config.toml
time_shift_ms = 50
spec_augment = false
tokenizer = "char"
encoder_activation = "squared_relu"
encoder_fused_qkv = true
encoder_parallel_block = false
encoder_inner_norm = false
decoder_layers = 6
decoder_norm_position = "pre"
decoder_parallel_block = false
lr = 0.021
adamw_weight_decay_other_params = 0.01
Rows from block 9 of the audio encoder of a small encoder-decoder audio transcriber, named by matrix and row number. Rows with one number within an expert belong to one neuron, the router's apart. Each number is 128 + 32 x the weight over its row's rms, rounded and kept within 0 to 255. All counts start at 0.
Before each expert's rows are labels from the 100 clips, of 14976, where the router gives the expert most weight on average: "strongest on" is what is common among them. Only what is clearly more common there than usual is listed. The data: short read English sentences (LibriTTS-R). In brackets: how many of the 100, against the usual share in percent.
# router: slot weights (encoder.blocks.9.mlp.router.weight, 16x256, trained with AdamW), inputs 0-42
# up: expert up (encoder.blocks.9.mlp.up, 16x64x256), inputs 0-42
# down: expert down (encoder.blocks.9.mlp.down, 16x256x64, transposed), outputs 0-42

# expert 3
strongest on: the word "to" (32 vs 14.3)
router.3 [141 170  99  97 114  91 119 109 154  97 120 158 155 118 154 163  90 153 208 147 133 132 135  61 109 185 153 113 117 109 137 170 160 181 128 201 121 164 158 109 159  85 110]
up.0 [138 156 149 111 117  84 195 170  52 149  84 125 124 132 141 119 102  89 145 136 145 115 145 152 120 111 204 131 139 202  68 194 110 158 119 170  91  76 130 133  48 178 126]
down.0 [161 130 160 172 133 122  96  63 130 157 129 135 118 122 103 135 167 170  74 136  99  76 171  92 123 133  98 116 112 106 187  88 148  85 162  72 133 126 134 204 195 185  76]
up.1 [ 85 128 123  85  97  98 178 169  91 100 139 154  79 143 221 121 169  91  89 123  96 155 117 112 172 100  51 143 134 121  56  94  61 139  85 191 153 105 129 119  92 113 162]
down.1 [149 133  92 204 155 126  71  97 113 100 127 129 163 100  93 117  98 213  86 160 136 106 161 126  64 119 154 100 121 141 166 117 154 117 156 178 164 111 107 127 223 103 162]
up.3 [154  81 129  94 151  73 116 150 109 158  76 111 137 122 152 174 104  96 116 124 156 116 203 107 133 138 171 173 137 138 153 118  44 206 144 134 204 170 173 134 156  91 133]
down.3 [141 156 154 132  81 144 106 141 125  79 103 146 159 166  87 114 122  56 113 134  85 107 133 136 152 129 106  88  93 147  88 175 107 106 148 129  89 160 166 120 109 139 118]
up.4 [135 153 130 121 136 154 127  86 115 136 127 156  94  95 126 102 157 148 179 143 136  90 142  80 161  93 200 140 112 121 154 142 122  70 169 129 118 136 137 126 175 159  82]
down.4 [ 90 106 105 136 126 145 112 128 180 146  97  71 158 138 116  88 143 127 122 122 167 172 131 198 106 158  93 155 157 136 129  94 132 169 128 135 174 144 138 123 137  92 182]
up.11 [125 105 135 151 112  87  90  85  97 137 114 173 130 105 130 145 105 153 149 136 111  90 153 155 154 158  93 193 141 110 159 105 100 198 113 163  82  95 113 150 150 169 118]
down.11 [154  99  97 152 149  96  98 161 162 124  90  81 139 136 106 140  69 123 157  99 108 141 127 104 138 112 144  97 147 128  76 102 127 124 126 103 137 141 109 115 153 142 158]
up.12 [164 124 142 147 146 135 145  85  70 120 152 167 136 163 154 141  81 116 169 172 157  93 104 136 114 177 174 118 168  78 118 131 156 217 107 160 135  91 152 154 190 105 101]
down.12 [178 126 194 152 127 128 117 188 150 127 176 109 143 146 159 139 154 152  60 100 145 111 127 110 119  70  52 159  82 184 121 106 131 108  86 127 147 134 127 104 120 121 111]
up.17 [160 190 145 105 114 134 162 147 153 139 131 135 101 158 111 123 106 149 167 125 126 149  91 107 170 102  98 133 114 193 123 131 168 139 113  96  95 117  87 133  97 117 144]
down.17 [128 136  92 178 139  88  75  81 138 152 173 122 160 114 113 122 121 176  89 177 121 145  97  83 105 157 125 117 157 101  85 169  95 176 105 192 119 110 139 116 150 106 154]
up.18 [162 169  87 176 156 124 136 149  85  68  75  96  99 179 144 111  97 148 152 147 149 118 203 153 148 113  88 117 129 161 109  88  97 143 147 107 156 201 163 177 165  80 107]
down.18 [ 98 139 169 118  98 101 150 153 130 136 150 126 114 161 100 116 168 121 157 138 135  99 144 197 117 203  91 133 159 126 116  76 126 179  75 192 103  73  67 115 140  72 104]
up.19 [123 141 126  86  92  87 145  72  73 101  57 128 128 123 165 157  91 192 156 131 116 101 152 142 107 143 132 189 136 157 107  72 159 131  92  35  72  96 100 158 104 138 151]
down.19 [197 115 109 212 129 107 112 141 177 103 114 179 147 161  37 113 147 104 154 109 157 114 117  91 150 123 131 153 166 140 170 105  97 154 138 187 160 130 117  93  95 125 120]
up.24 [116 151 132 161 115 127 135 137 112 135 121  92 141 107 130 150 130  61 159 109 140  78 139 110 137 186  90 138  99  57 137 182 191 119 110 142 146  96  92  91 131 141  34]
down.24 [ 96 105 113  77 133 112 132 174 161 113 155  95  85 163 114 151  75 126  99 152 118 125 186  78 161 162 182 104 120 154 128 137  83 135 155  90 140 145 114 121 178 112 114]
up.26 [143 146  50 103 135 168 218 132 125 159  74 124 124 166 133 135 125 143 155 186 139 126 136 142  73 162 120 103 108 173 115 117 105 176 174 143 146 149 122 157 135  87 175]
down.26 [122 120 115 147 128 102  69 103  85 108 158  33 152  92 104 145 124  70 184 151 105 101  90 130 158 111 158 123 131 116 155 104 123  90  77 122 139  99 120  80 168 152 113]
up.28 [117 174 113 118 150 149 153 145 108 119  95 114  98 137 105 220 158 157 123 141 162 156 113 141 116 140 122 150  72 140 147 105 121 236 157 149  95 162 142 154 136 151 127]
down.28 [131 139 162 122 112 128 105  86 121 137 138 133 180  86 118  90  96 106  99  88 103 129 148 118 204  87 144 128 145 143 186  75 123 171  45 117 162 120 115  59 140  94 156]
up.30 [134 124 121  80  95 179 149 144 114 144  85  59  70 110 167 150 102 124 145  97 160  81 128 132 152 153 179 127 180 137 121 104  94 109 118 107 104 149 116  83  93 105 126]
down.30 [ 84  96 171 110 116 120  96 123 142 117 112 165 159 173  94  99  72 157  32 108  48 123 116 122 109 201 107 149  76 161 124 170  80 110  88 218 193 139 142 130 118 126 177]
up.31 [113 134 180 103 107  89 147  81 135 104 106 118 171  60  63 131 129 119  95 113 183  85 194 133 173  88 196 125 138  33 123 157  87 188 104  93 113 156 134 112 163 176 110]
down.31 [173 113 105 136 166 163 137 149 163 136 111 138 118 159 206 116 151  97  96 119 124  90 151 136 111 181  66 128  97 174 146 150 157 118 178 118 138 101  45 191 138 135 142]
up.33 [154 183 178 130 130 103 130  83 101 101 114 128 133  95 114 173 120  91  74 142 103 128 127 145 116 101 155 118 163 123 109 205  82 169 116 125 177 166 162  99 149 141 113]
down.33 [138 208 176 105 170 132  97 183 132 101 102  94 159 149  89 187 117 103 123  74 146 129 117 139  60 134 146 123 150 107 142 152 117 119 106  92 148  73 118  93 111 161 120]
up.34 [130 177 139 169 108  62  59 165 175 154 160 138 130 189 118 157 181  86 116 107 117 130 121 106 163 114  68 119  81 190 138 104 210  92 117 121 116 122  88 107 138 138 133]
down.34 [117  64  79 116 126 186 141  72 114  80 132 113 158 119 132 165  93 140 136 150 133 127 128 119 148 135 187 130 122 132 139 111  67 115 158  98 107 105 182 134  86 137 108]
up.39 [167 142 182  89 105 143 147  70 193 122  84 145  90 122  98 104 116 105 165 150 147 112 114 118 147 141 127 163 136 115 140 125 185 123 127 157 116 156 111 113 109  61  76]
down.39 [127 126  61 164 232  88  85 169  99 124 167 136 124 149  99 180 152 150 106 115 122 136 177 125 134 154 126 122 104 145 150 104 125 125 143  85 110  74 134  88 124 178 146]
up.43 [129 123 120 146 147 117 118 146  95  61 142 137 131 129 148 134 116  72 177 127 118 180 135 104 135 220 113  76 113 118 145 121 141 135 142 198 128 153 125 144 141 146 104]
down.43 [115 135 125  92 144 102 106 120 104 154 124 144 139  76 122 151 102  77 148 134 102 116  93 149 132  91 106 118 115 131 108 182 103 153 131 163 204 118 161 151 171 156 132]
up.46 [125 119 106 168 189 116  99 138 115  61 141 155 142 133  50 133  93 131 187 122 167 119  96 157 112 159 147 130 189 101 101 128 151 183 154 115  95 169 113 152 165 129 102]
down.46 [133 123 164 180  92 139 139 103 181 117 113 105 146 136 142 130  89 130 102 162 114  44 153 133  85  68 122 176 124 130 113 135 141 161  48 104 126  49 113 164 148 163  70]
up.47 [137 152 146 149 118  74 146  97 133  67  69 125  42 104 102 139 198 122 128 134 144  89 168 126 138  89 163 160 177 165  94  42  99  95 166 114 111 131 101 120 135 165 137]
down.47 [193 112 113 136 169 165  91 142 104 117 182 108 141 143 153 140  63 138  91 123 118 133  83 173 165 182 147 102 104 109 140 156 128 169 115 105 156 113 148 114  96 135  93]
up.48 [106 119 140 118 126 152 104 112 135 174 156  99 161 151 112 141 164 129 145 123 146 113 153 155 137 115  52 137 119 120 115 134 133 103 128 126 108 150 140 128 134 130 129]
down.48 [126 123  59 118 168 150  63 154 159  41 155 150  97  45 168 147 129 131 124 127 111 121  58 132 106 174 158  94 129 114 176 122  70 118 126 134 115 114 101 148 114 150  97]
up.52 [ 99 172  55 215 154 146  34 168 120 130 174 128 171  78 120  91 121 135 165 126 136 139 133 135 163 140 123 121 186 146 141 129 163 138 138 117 138 138  80  91 122 115 144]
down.52 [190 116 133 108 115 147 144  61  92 146  94 135 152 141 200 127  86 125 155 152  96 147 124 112  95 131 145 123 110 187 136  65  97 146  65 179 155 172 126 198 148 122 136]
up.54 [141 163  92 199 133 163 111 157  93 141 118 156 111 124 132  90  81 113 126 146 142  90 130 110 143 134 129 128 120 157 160 101 135 143 139 127 155 156  93 157 158 139 173]
down.54 [131 128  97 102 121 126 106 180 168 166  51 116 136 113 104 135  93  97 154 107 135  94 165 197 127  85 124 140 115 124 173 142 131 140 113  78 163 146  54 188 187 117 106]
up.55 [155  88 108 152 155 121 114 144 145  63 108  49 111 158 156 193 137  85 141 166 158 115 110 109 126 107  56 133 120 110 191 177 109 130  63  78 138 117  67 136 175 142  90]
down.55 [127 162  86 156 100  93 102 116 167  98 149  93 121 130  92 113 127 132 166 124  99 114 110 130 147 169 141 100  81 133 113  92  88 201 121 160 118  89  97 149 127 153 123]

# expert 8
strongest on: voice: male (76 vs 46.2)
router.8 [120 148 136 165 116 147 131 133 144 166 145  91 136 108 129 142  49  90 107 101  85 132 113 137 129 187 133 111 115 123 136 136  51 158 170 107 123  74 135 124 186 128 163]
up.0 [121  59 127 153 157  55  98 113  63 101 190 121 112 105 140 102 125 107 161 122 172 129  90 120 131  94 132 115 156  92  99 136 185  99 102 121  72 157  97 154 120 140  83]
down.0 [ 70 126 145 207 105 146 143  97 137 166  67 103 183  82 119 141 152 104 126  92 148 119 162  79  84 143 152 158 123 152  38 143 127 123 117  98 121 113 114 160 172 139 188]
up.1 [150 107 146  95 180  97 166 101 105 117 162 144  94 131 165 106 158 147  97 138 153 138 126 174 184 100 174 136 153 107 136  94 147  94 101 129  85  57  90 111 213 128 143]
down.1 [106  89 131 106  78 202 131 154 144 169 138 168 103 103  61 159 102 173 121 159  92 112 133 108 128 119 113 170 128 178 100 132 111  98  78  98 153 146 160 139  89 141 188]
up.3 [120 116 167 107 116 139 195 103 177 165 117  56 107 123 150 176  93 135 116 106  94  84 123 169 125 104 138  99 111 150 149  87  94  92 137 127 168 161 139 132 131  94 113]
down.3 [193 134  85 109 119 136 112  50  48 130  96  86 201  90 203 124 173 130  70 137 117 142 117 162 131 114 113 186 144 169 152 138 119 137 117  75  90  71  84 141 170 134 120]
up.4 [117 148 178  87 163 135 174 149 160 133  93 161  69 158 106 125 101 156 122 132  94 104 100 135  93 159  78 153 123 130  31 129 118 136 156 143  98 151 143 121  99 108  89]
down.4 [106  76 142  88  72 132 163 133 190 113 161 134 101 134 120 116 166 112 130 164 157 155 110 126 103  93 132 172 156 116 108  80 162 132 133 158  92 102 133 104 134  86 111]
up.5 [187 108 130 184 136 116 123 106 167 134  76 163 127  66 122   0 138 103 155 112 125  91 146 127 115 120 130 124  76 160 127  75  77  88 100 145  95 132  92 122 120 161 127]
down.5 [140 122 108 115 144 133 130  91 164  91 203 125 179 145  91 129 142 140 133  45 148 151 130 121 153 149 150 100 149 112 139 147 131 155 155 154 108 108 129 151 135 137 137]
up.6 [114 108  88 123 122 161 100 109 161 129  77  91 165 123 133 128 161 124 158 121 159 133 160  92 132  78 141 102 148 152  75 177 160 123  98 122 154  85 114 106 112 188 143]
down.6 [155 196 105 103 177 138 105 133 147 135 123 150 115 179 140  96 153 129  92 164 116 149 159 180 127 125  98 104 116 101 193  34 148 129 170 179 177 155 113 136 165 159 163]
up.7 [131  96 112 139 137 140 128 172  64  96 120 139 104 187  88 162 111 128 180 113 137  89 127  53 155 140 103 109 155 175 117 158 128 156 172 130  66 114 125 153 107 120  69]
down.7 [ 88 137  91 185 159 169  92 105  87 175 181  98 143  95 153 158 154 131 163 160 117  82 116 173 134 113 154 157 150 107 136  97 105 153  95 102 160 148  99 118 180 173 150]
up.8 [123 161 139 109 123 186 100 136 171 118 162 137 117 154 126 127 158 156 105 154 118 102  63 191 118  99 128  92 151  86  65  88  96  92 174 139  81 125 128 155  75 106 202]
down.8 [126  98 150 200 140 110  49 143 152 175 146 115 211 131 148  90 118 115 105 146 109 136 131 168 154 133 124 144  92 137 126 118  81  74 137 136 180 133 161 108 134 194 105]
up.10 [137 115  84 105 183 147 124 182  97 144 134 105 167 130 130 158 194 147 171 143 136 138 112 121 144 151 158 141 137  95 112  98 113 131 117 159  61 133 126 127 155 155 156]
down.10 [145 132 125 137 141 196 133 136  90 148 155 108 159 109 149 150 116 143 140 163 157 116 140 120 108  99 152 184 152 124  98 186 218 113 113 126 202 122 128  90 165 162 138]
up.11 [141  90 145 163 132 149 177 185 126 174  90 105 124 135 140  84 201 146  98  98 139  72 123 116 158 110 176 127  88  95 141 102 135 102 175  96 126 106 165 112  99  90 106]
down.11 [110  88 116 141  69 108 153  63 154  88 107 150 143 113 148 162 150 122 124 121 131 101 117 158 136  93 110 120 110 126 103 111 111 152 104 148 142 108 149  86 161 140 157]
up.12 [127  93 142 124 141 161 153 148 145 135 126  85 130 161 101 103  97 124 217 132 162 133  92 149 105  94 148  80 161 125 115 149  96 119 179  84 182  90 108 122 125 124 188]
down.12 [125 189 123 101 124 127  90 160 130 119 172 124  88  60 119 109  49 123 123 164 138  81 119 140 172 131 130 139 101 213 174 148 117 191  73 135 139 153 105 148 144  79 153]
up.13 [173 115 107  90  89  94 173 136  91 123 123 146 161 105 105 114 182 181 153 129 168 127 146 114 145 126 182 136 147 117  85  84 127 129 127 133 156 147 100 172  96 140 190]
down.13 [128 110 131 183 208 137 111  85 107 136 131 131 157 147 178 189 120 131 115 130 135 130 125 129 121 181 116 159  92 176 166 125 137 187 131  82 159  95  73 113 107 132 133]
up.14 [100 173 146  80 127 162 103 149 150 128  96  90  94 110 138 138 122 103 103 149 107 141 109 230 130 166 138 180 130 132  86 101  85 181  93 102 106 119 100 101 211 120 118]
down.14 [143 130  93 134 116 115 139 161 127 186 176 113 113 118 160 138  97 157 126 121 107 108 118 159  93 100 126 137 116  92 187 154 172 130  91 124 138  46 104 122  88 146 126]
up.15 [169 101  75 155 121 137 188 154 146 141  87 143 114 136 177 125 117 128  58 113 178 125 125 113  78 105 110 142 149 158 142 111 135 132 150 160 164 102 133 160 192 143 160]
down.15 [154  96 111 121 107 152 142 121 134 101 154 114 124 121  89 182 134 118 151  97 155 116  70 154 127 105  77 120 132 234  97 123 158  82 101 139 121  93 156 140 148 114 133]
up.16 [148 113  94 115 107 119 116 196 168 157 132  84  74 156 114 119 131 137 135 126 127 141  52 111  78 133 112 113 142 119 129 121 155  87 153 100 147 153 180 167 139 110 185]
down.16 [ 78 157 175 130 146 156  74 126 165 144 171  63 169 168 105 135 131 111 132 125 125 139 141 148 222 159 102 156 111 141 204 151 161 174 122 103  86 114 131 159 119 157  92]
up.17 [201 127 160  98 139  95 182 175 135 110 146  65  96 196 157 155 142 145 123 101 143 115  88 101  81 170 137 129  92 153 116 144 174 127 137 164  76  93 200 134  84 158 160]
down.17 [144  95 105 164 126 143  90 151 151 111 144 139 163 108  99  98 102 147  86 108 187  67 100 196 123 137  87 126 124 159 132  74  81 183 122 152 207 107  99 170 132  77  83]
up.18 [ 88 112  52 135  91  64 129 158 142 105  99  99 157 150 149 140 150 107 194  96 155 159 110 150 122 189 114  82 124  87 162 126 104 129 122 138  73  67 136  98 114 155 115]
down.18 [138 143  84 167 148 125 133 118 153 122 127 139 169 144 137 137  90  72 152 117 153 128 109  89 112 123 121 157  78 122 149 118 136 137 105 109 151 160  98 136 111 126 133]
up.19 [151 105  67  79 151  70  95 120  98  85 156 108 136 148 153 182 159 136  85 137 136 194 126 158 153 114 146 119 114 109  43 127 124 166 113  81 129 146 166 157  73 112 168]
down.19 [122 171 117 124 118 179 113 110 176 148 126 141 152 122 105 172 132  91 199 141 136  55 105 166 107  87 145 120 147 152 132 137 145 143 152  97 181 113 105  98  98 133  55]
up.20 [147 163 162 148 113 156 160 116 165  92  82  92  82 176 149 159 181 102 181  95 120 121 110  80 118 125 116  55 129 109 108 102 147 116 137  92 127 121 171 148  88 162 195]
down.20 [144 124 145  73 133 116  99 130  90 200 148 171  94  92 132 140 131 159 127 132 126 143 169 164 153 161 136 145 126 162 212  71  80 103 122 152 164 116 111 170 127 121 157]
up.21 [146  92 158 140 112 160 193 105 100 111 167 108  97 124  97 200 186  84  83 149  75 126  91 144 152 163 125 149 113  85 155 149 169  58 113 202  93 120 156  95 104 186 190]
down.21 [109 104 103  79  83 170 147 158  77 108 151 112 174 145 134 122  82 129 135  88 113 117 108 165  87 255 139  91 146 134 113 133 111 133 144 141 124 138 113 133  88 104 132]
up.22 [ 89 168 120 155 143 138 135 138 108 150 169 108  70 173 107 153  75 143  79 164 123 123  81 187 147 171 148 184  93  98 149 152  86 152 127 148 185 130 125  88 162 122 120]
down.22 [116 132 175 121 158 107 113 133 108 156  78 144 128 112  76 130  69 120 179 131 156  84 151 122 100 140  97 120  93 203 116 151 109 111  82 150  83 175  78 112 115  97 135]
up.23 [138 132 111 131 105 122 129 130 175 151 148 181 129 125 172 133 125 165 104 197 110 190 194 134  94 169 155 128  77 158 152 119 113 198 159 106 110 105 156  97 141 185 210]
down.23 [ 82 103 178 112 172 129  81 174 118  93 124  88 160 141  82 173 108 157 163 123 102 113 136  61  87 128 131 137 162 136  97 158 172  88  92 144 178 147 119 108 143 128 118]
up.25 [ 97  78 110 103 174 166 117 112 202 131 142  96 140 117  57  83 114 138 154 166 132 135 174 133 152 128 200  67 148 132  88 152 133  36 133 168 100 136 130 150  60 134 116]
down.25 [165 107 114 145 105 136 110 129  86 146 160 124 176 148 184 138 103 126 167 143 166 107 150  98 117 137 142 130 115 126 108 130 149 158  78 117 174  98 101  97  69 134  81]
up.26 [102  95 169 102 140  96  98 219  90  79 120 139  99 131 148 102 132 126 165 127  91 112 122 130 156 126 156 143 121 126 107 179  66 154 149 172 125 123 142 162  86 122 152]
down.26 [101 185 133 117 134 232 137 137  85 114 122 111 218 122 145 145  49 106 140 151 106 133 135 129 105 140 101 183 140  69 100 147 186 130 123 106 149 184 119 131 158 129 127]

# expert 14
strongest on: the word "of" (26 vs 9.6)
router.14 [118  86 108 141 140 105 110 185 120 138 171 112  89 100 139 144 144 100 101 134 122 136  53 106 138  70 147 103 151 109 150 179 157  52 118 105 104 119 144 184  71 131 122]
up.0 [ 70 108 135 186 183 134 152 159 164  90 150 184  94 143  93  99 199 190 106 127 136 142 110 152  78 100  90 135 133  92 140 101  80 115 107 148 121 146 156  92 150 166 120]
down.0 [113 166 120 146 155 134  99 117 196 150 151 115  98 184 118 136 110 121 129 119 106 172 150 129 124 148  91 152 132 136 160 144 186 133 181 116 123 118  95 179  48 151  60]
up.2 [150 142 101 137 122 131 124 157 115 164 123 164 165 124 137 100 109 152  82 124  89 121  90 107 133 144 147 124 108 180 194 142 211 118  88 122 109  86 134 124 178 113  81]
down.2 [138 165 123 147 121 145 151 108 123 144  85 143 101 149 170 158  89 155 145 162 113 121 183 183 139 131 100 128  62 140 132 111  93  94 150  81 148 108 121 150 161 126 129]
up.3 [151 158 134 105 100 166 162 158 121 131 130 127 116 124  83  49  75 203 226 136 158 102 163 149 124 176 143 114 154 144  90  93  85 117 186 167  98 158 150 144 135  61 171]
down.3 [152 122  80  96 140  63  85  99  83 135  57 148 216 102  99 170 176 161 172  92 145 115 100 148 151 127 133 115 151 100 160  94 111 170  44  98 104  40 148 148 175  84 191]
up.4 [110 144 172 140 143 107 146  85  70 140  85 145 142  64 138 113 151 182 116 123 128 100 135 118 124 118 122 167 157 125  91 145 152 100  86 164 125  94  53  99 132 118 137]
down.4 [127 138  78 163 135 165 150  95 143 127 109 116 144 110 121 124 179  83 140 113 168 187 106  82 118 134 129 144 118 168 103 136 140 109 139 114 128  95 114 143  34 139 146]
up.7 [186  91  90  86 161 103 220 141 141 144 140  86 162 129 114 148 124 120 148 161 136 151 155 110 137 151 148 129 164 133 104 138 107 133 139 166 126 115 139 154 145 140 173]
down.7 [153 114  80 154  86 114  54 134 138 148 145 208 160 128 180 116 148 123  92 144 159  84 105 115 131 159  93 116 156  96 129 143 112  91 184 151 133 106  86  95 124 161  96]
up.8 [ 93  89 141 105 155 133 174  97 120 135 128 125 100 129 110  51 173 109 169 124 198 125 120 139 115  86 149 145 120 131 101 127 160 122 104  47 198  99 127 129 123 165 111]
down.8 [ 52  78 122 128 104 142 111 149 124 125 149 183 167 136 114 145  86 143 126 137 116 169  96 164 188 142 172  98 176 145 178 129 112 127  75 116 106 112 105 146  80 144 111]
up.10 [113  77 127 132 109 124 133 102 131  84 136 154 124 107  72 114 179 121 146 127 125  77 163 137 169 103 146 143 115  59  63 124  56 141 205  93 140 155 138 120  94 143 154]
down.10 [ 82 191 165 164 161 122  82  79 181 131 126  90 128 199 102 110  85  82 125  54 148 165 144 139 125 141  96 130 122 158 106 150 139 104 154  81 118 130  75  99 186 131 167]
up.11 [ 88 130 145 107 117 156 101 157 111 148 113  91 104 138  96 155  94 110 165 184 145 152 125 124  88 209 156 148 108 127 138 130 101 191 137 221 111 158 109 167 112 139  88]
down.11 [130  90 102 140  78 149 155 139  98 111 136  98 149  71  51  97 119 218 142 102 109 129 129  69 193 145  85 134 133 200 132 174 164 134  97 136 133 167 157 200  90 130 119]
up.12 [128 177 223 110 119 188 163 159 103  60 127 143  94 150 180 127 173 157 128 131 143 114 127 154 155  94 112 140 116 158 134 103  88 177 171 134 115  89  94  41 136 117 190]
down.12 [ 98  92 102  88 145 168 147 191 128 147 156 120 132 111 138 105 106  96 127  97 123 114 157 103 152 177 120 114 129 114 116 103 132 162 151  75 147 136 137 153 124 149 121]
up.13 [130 104 125 152 131 144 117 152 158  66 105 159 160 135  98 119 120 123 116 138 145 157  61 166  94 169  82  91 136 112 143 172 101  80 138  51 185 139  98  82  55 145 159]
down.13 [106 142 134 149 114 139 119 121  84 166 189 197  85 145 121 152 159 138 106 159 124 130 143  80 169 137 100 123  61 128  91 203 151  74 119 169 121 164  88 134 144  90  82]
up.15 [134 110 130 124  90 125 211 119 152 138 137 165 124 109  87 114 123 198 162 129 176  77  93 157 114  95 107 108 144  89 150 139  88  99 155  51 125  91  91 129  86 114 106]
down.15 [149  67 124 111  97 119 138 120 129 115 152 118  89 146 152 123 149  61  90  90 181 174  78  78 175 223  95 134  82 124 141 146 115  85  97 127 125 163 123 153 132 155 119]
up.16 [ 94  86 106 155 145 127 146  95 124  74 126 113  96  96 126 125 173 129 200 146 135 125  84 113 142 153 170  94  87 135 106 104 147 108 151 145 100 129 161  98 128  88 163]
down.16 [153  44 129 125 105 121 148 150 119 204  72 107 129  91 104 156 186  94 200 130 149 149  89 158 116 157  99 147 129 133 165 161  99 145  82 171 143 111 163 125 106 120 185]
up.17 [ 98 116 136 122 127 146 105 168 160 133 125 142 132 113 173 139 159 127 149 130 147 138 124 161 166 117  96 167 168 147 152 151  82 174 131 118 132 148 149 143 114 121  51]
down.17 [100  99  98 162  92  84 104 129 169 111 113  98 103 144 171 199 107 184 116 127 107 130 150  84  84  60 176 108  81 101  85 135 149  96 119 140 136 112 114 124 158 129 115]
up.18 [114 127  69 146 147 168  74 153 113 139  78 106 140 105 103 155 161  98  74 162 150 126 185  99 113 118 119 100  83 140 143 105 144 132 117 168 126 184 123 115  93  82 115]
down.18 [138  87 154 133 143 114 182 139 158 146  91 116  88 121  82 132  86 173 152 120 124 122 115 149  91 103 135 137 163 148  62 141  91  83 117 136  57 124 175 174 148 177 145]
up.19 [158  89  85  14 124  33 123 132  85 139 134 134 130  65 165 139 113  51 116 116 114 169  57 176 106 140 127 104 104 107 161 153 145 118 108  66 159  88 130 112 128 146 128]
down.19 [151 179 164 120 122 134  73 138 163  59  85 161 121 199  87 121 132 137 129 106 110 119 118 112 102 150 108 117 142 160 102 113 106 166 169 145 103 166 133 167 141 192 171]
up.20 [ 85 141  78 163 117 130  64 170 174 147 166  81 122 126  77 120 137 137 186 133 136 145 128 164 149 130 117 171 154 123 134 149 154  61 168 137  96 124 128 157 171 186 160]
down.20 [116 129  85  57 150 185 174 143 163 137 128 182 164 158 178 142 108 156 118 126 116 131 107 172 106 149 123 113  87  90 111 123 130 219 112 145 161 132 116 150 167 122 129]
up.21 [154 145  67 178 121 182 124 159 145 206 123 100 113 119 117 156  37  93  81 138  80 165 101 144 151 107  63 124 134 104 187 107 128  66 116 101 141 133 134 144 149 137 100]
down.21 [ 68 122  93 112 190 115  96 116 137  79  98 177 150 149 162 121 163 106 147 123 129 102 142 129 113 151 165  80 104 138 105 122 139  86 178 153  80 100 121 147 106 142 148]
up.23 [105 184 131 143  86 137 162 116  73 136 173 116  93  82 130 134 125 148 181 130 116 141 113 150 123 170 150 143 132 158  83  84 132 170 150 180 117 140 127  88 127  99 107]
down.23 [202  73  92 115 150 122 149 134 143 167  78 132 139 133 115 142  97  79 185  72 194 122 114 119 134  88 147 121  97 124 128  82 113 149  65 129 183 129 100 145 113 121 101]
up.24 [112 151  64 105 151 179 203 118 155  99 145 101 125 128 129 111 133 169 237 142 121 157 140 122 123 150  91  87 158  82  93  62  83 147 129 146 100 145 121 143 134 114 113]
down.24 [ 87 103 110 136 127 144 153  90 136 140 154 161 172 103 108 106 102 104 131  97 152 163 103 184 165 173 133 118 129 106 158 107 166 130 116 109 174 112  88 128 133 129  76]
up.26 [133 144 153  66 106 117 129 148  39 170 104 112 135 119 162 114 110  76 161 127 123 120 114 133 191 130 182 131 129 194 109 155 128 128 134  86 159 121 127  94 126 200  99]
down.26 [145 121 160 194 181 146 159  93 138  94 174  93 152 190 164 150  92 111 132 126 123 113  93 136 136  70 116 148 147 102 145 163 179  81 148 110 165 141 113 174 112 111 119]
up.27 [ 83 119 154  46 139 175 182 109 171  99 163 137 102 134 134  70 142 141 154 152 134 113  88 125 122 115  96 107 129 143 139  63 127 129 123 130 192 123 104 126 113 156 161]
down.27 [204 118  94 135 134 101  85 134 129 103  97 131 127 169 156 131  60 166  57 111 120 109 100 146 162 159 140 127 120 122 156 140 116 159  84 110 149 148 113 164 139 198 153]
up.28 [196 114 162 125  82 148 153 159  99 159 119 115 114 152 121 106  80 117 172 171 149 103 145 136 146 153 106 154  98 158  98 146 112 112 141 216 149 139 154 127 111  86 108]
down.28 [ 95 170 157 159  68 103  93 122 103  90  91 166 212 107  94 113  95 176 140 149 155 138 172  98  99 127 142 145 137 118 172 142 149 141 100 115 148 117 120 131  99 101  81]
up.32 [127 177  85 181  80 162 210 124 103  63 102 112 142 154 128 174 119 170 136 131  82  89 203 157 130 125 126 133  93  51  66 102 112 161 160  99 113 141 111 148 123 127 147]
down.32 [100 148 109 115  88 123  40 168  93 159 142 123  85  86  85 138 149 165 160 130 149  91 162 113 126 159 127 163  72 142 107 116 181 149 125 103 152 164 121 114  88 118  78]
up.33 [120  88  40 174  85 168 182 127 105 126 133 105 141 168 169 119 127  46 132 167 123 175  57 130 129 114 138 190  83  79 148 142  94 135 117 167 139 118 169  98 112  86 111]
down.33 [ 84  83 128 151 157 142 142  79  77 124 139 107 130 114 146 105  99  51 118  91  73 148 112  53 111 147  78  96  84 173 180 101 115  94 103  97  86 132 125 128  88 131  86]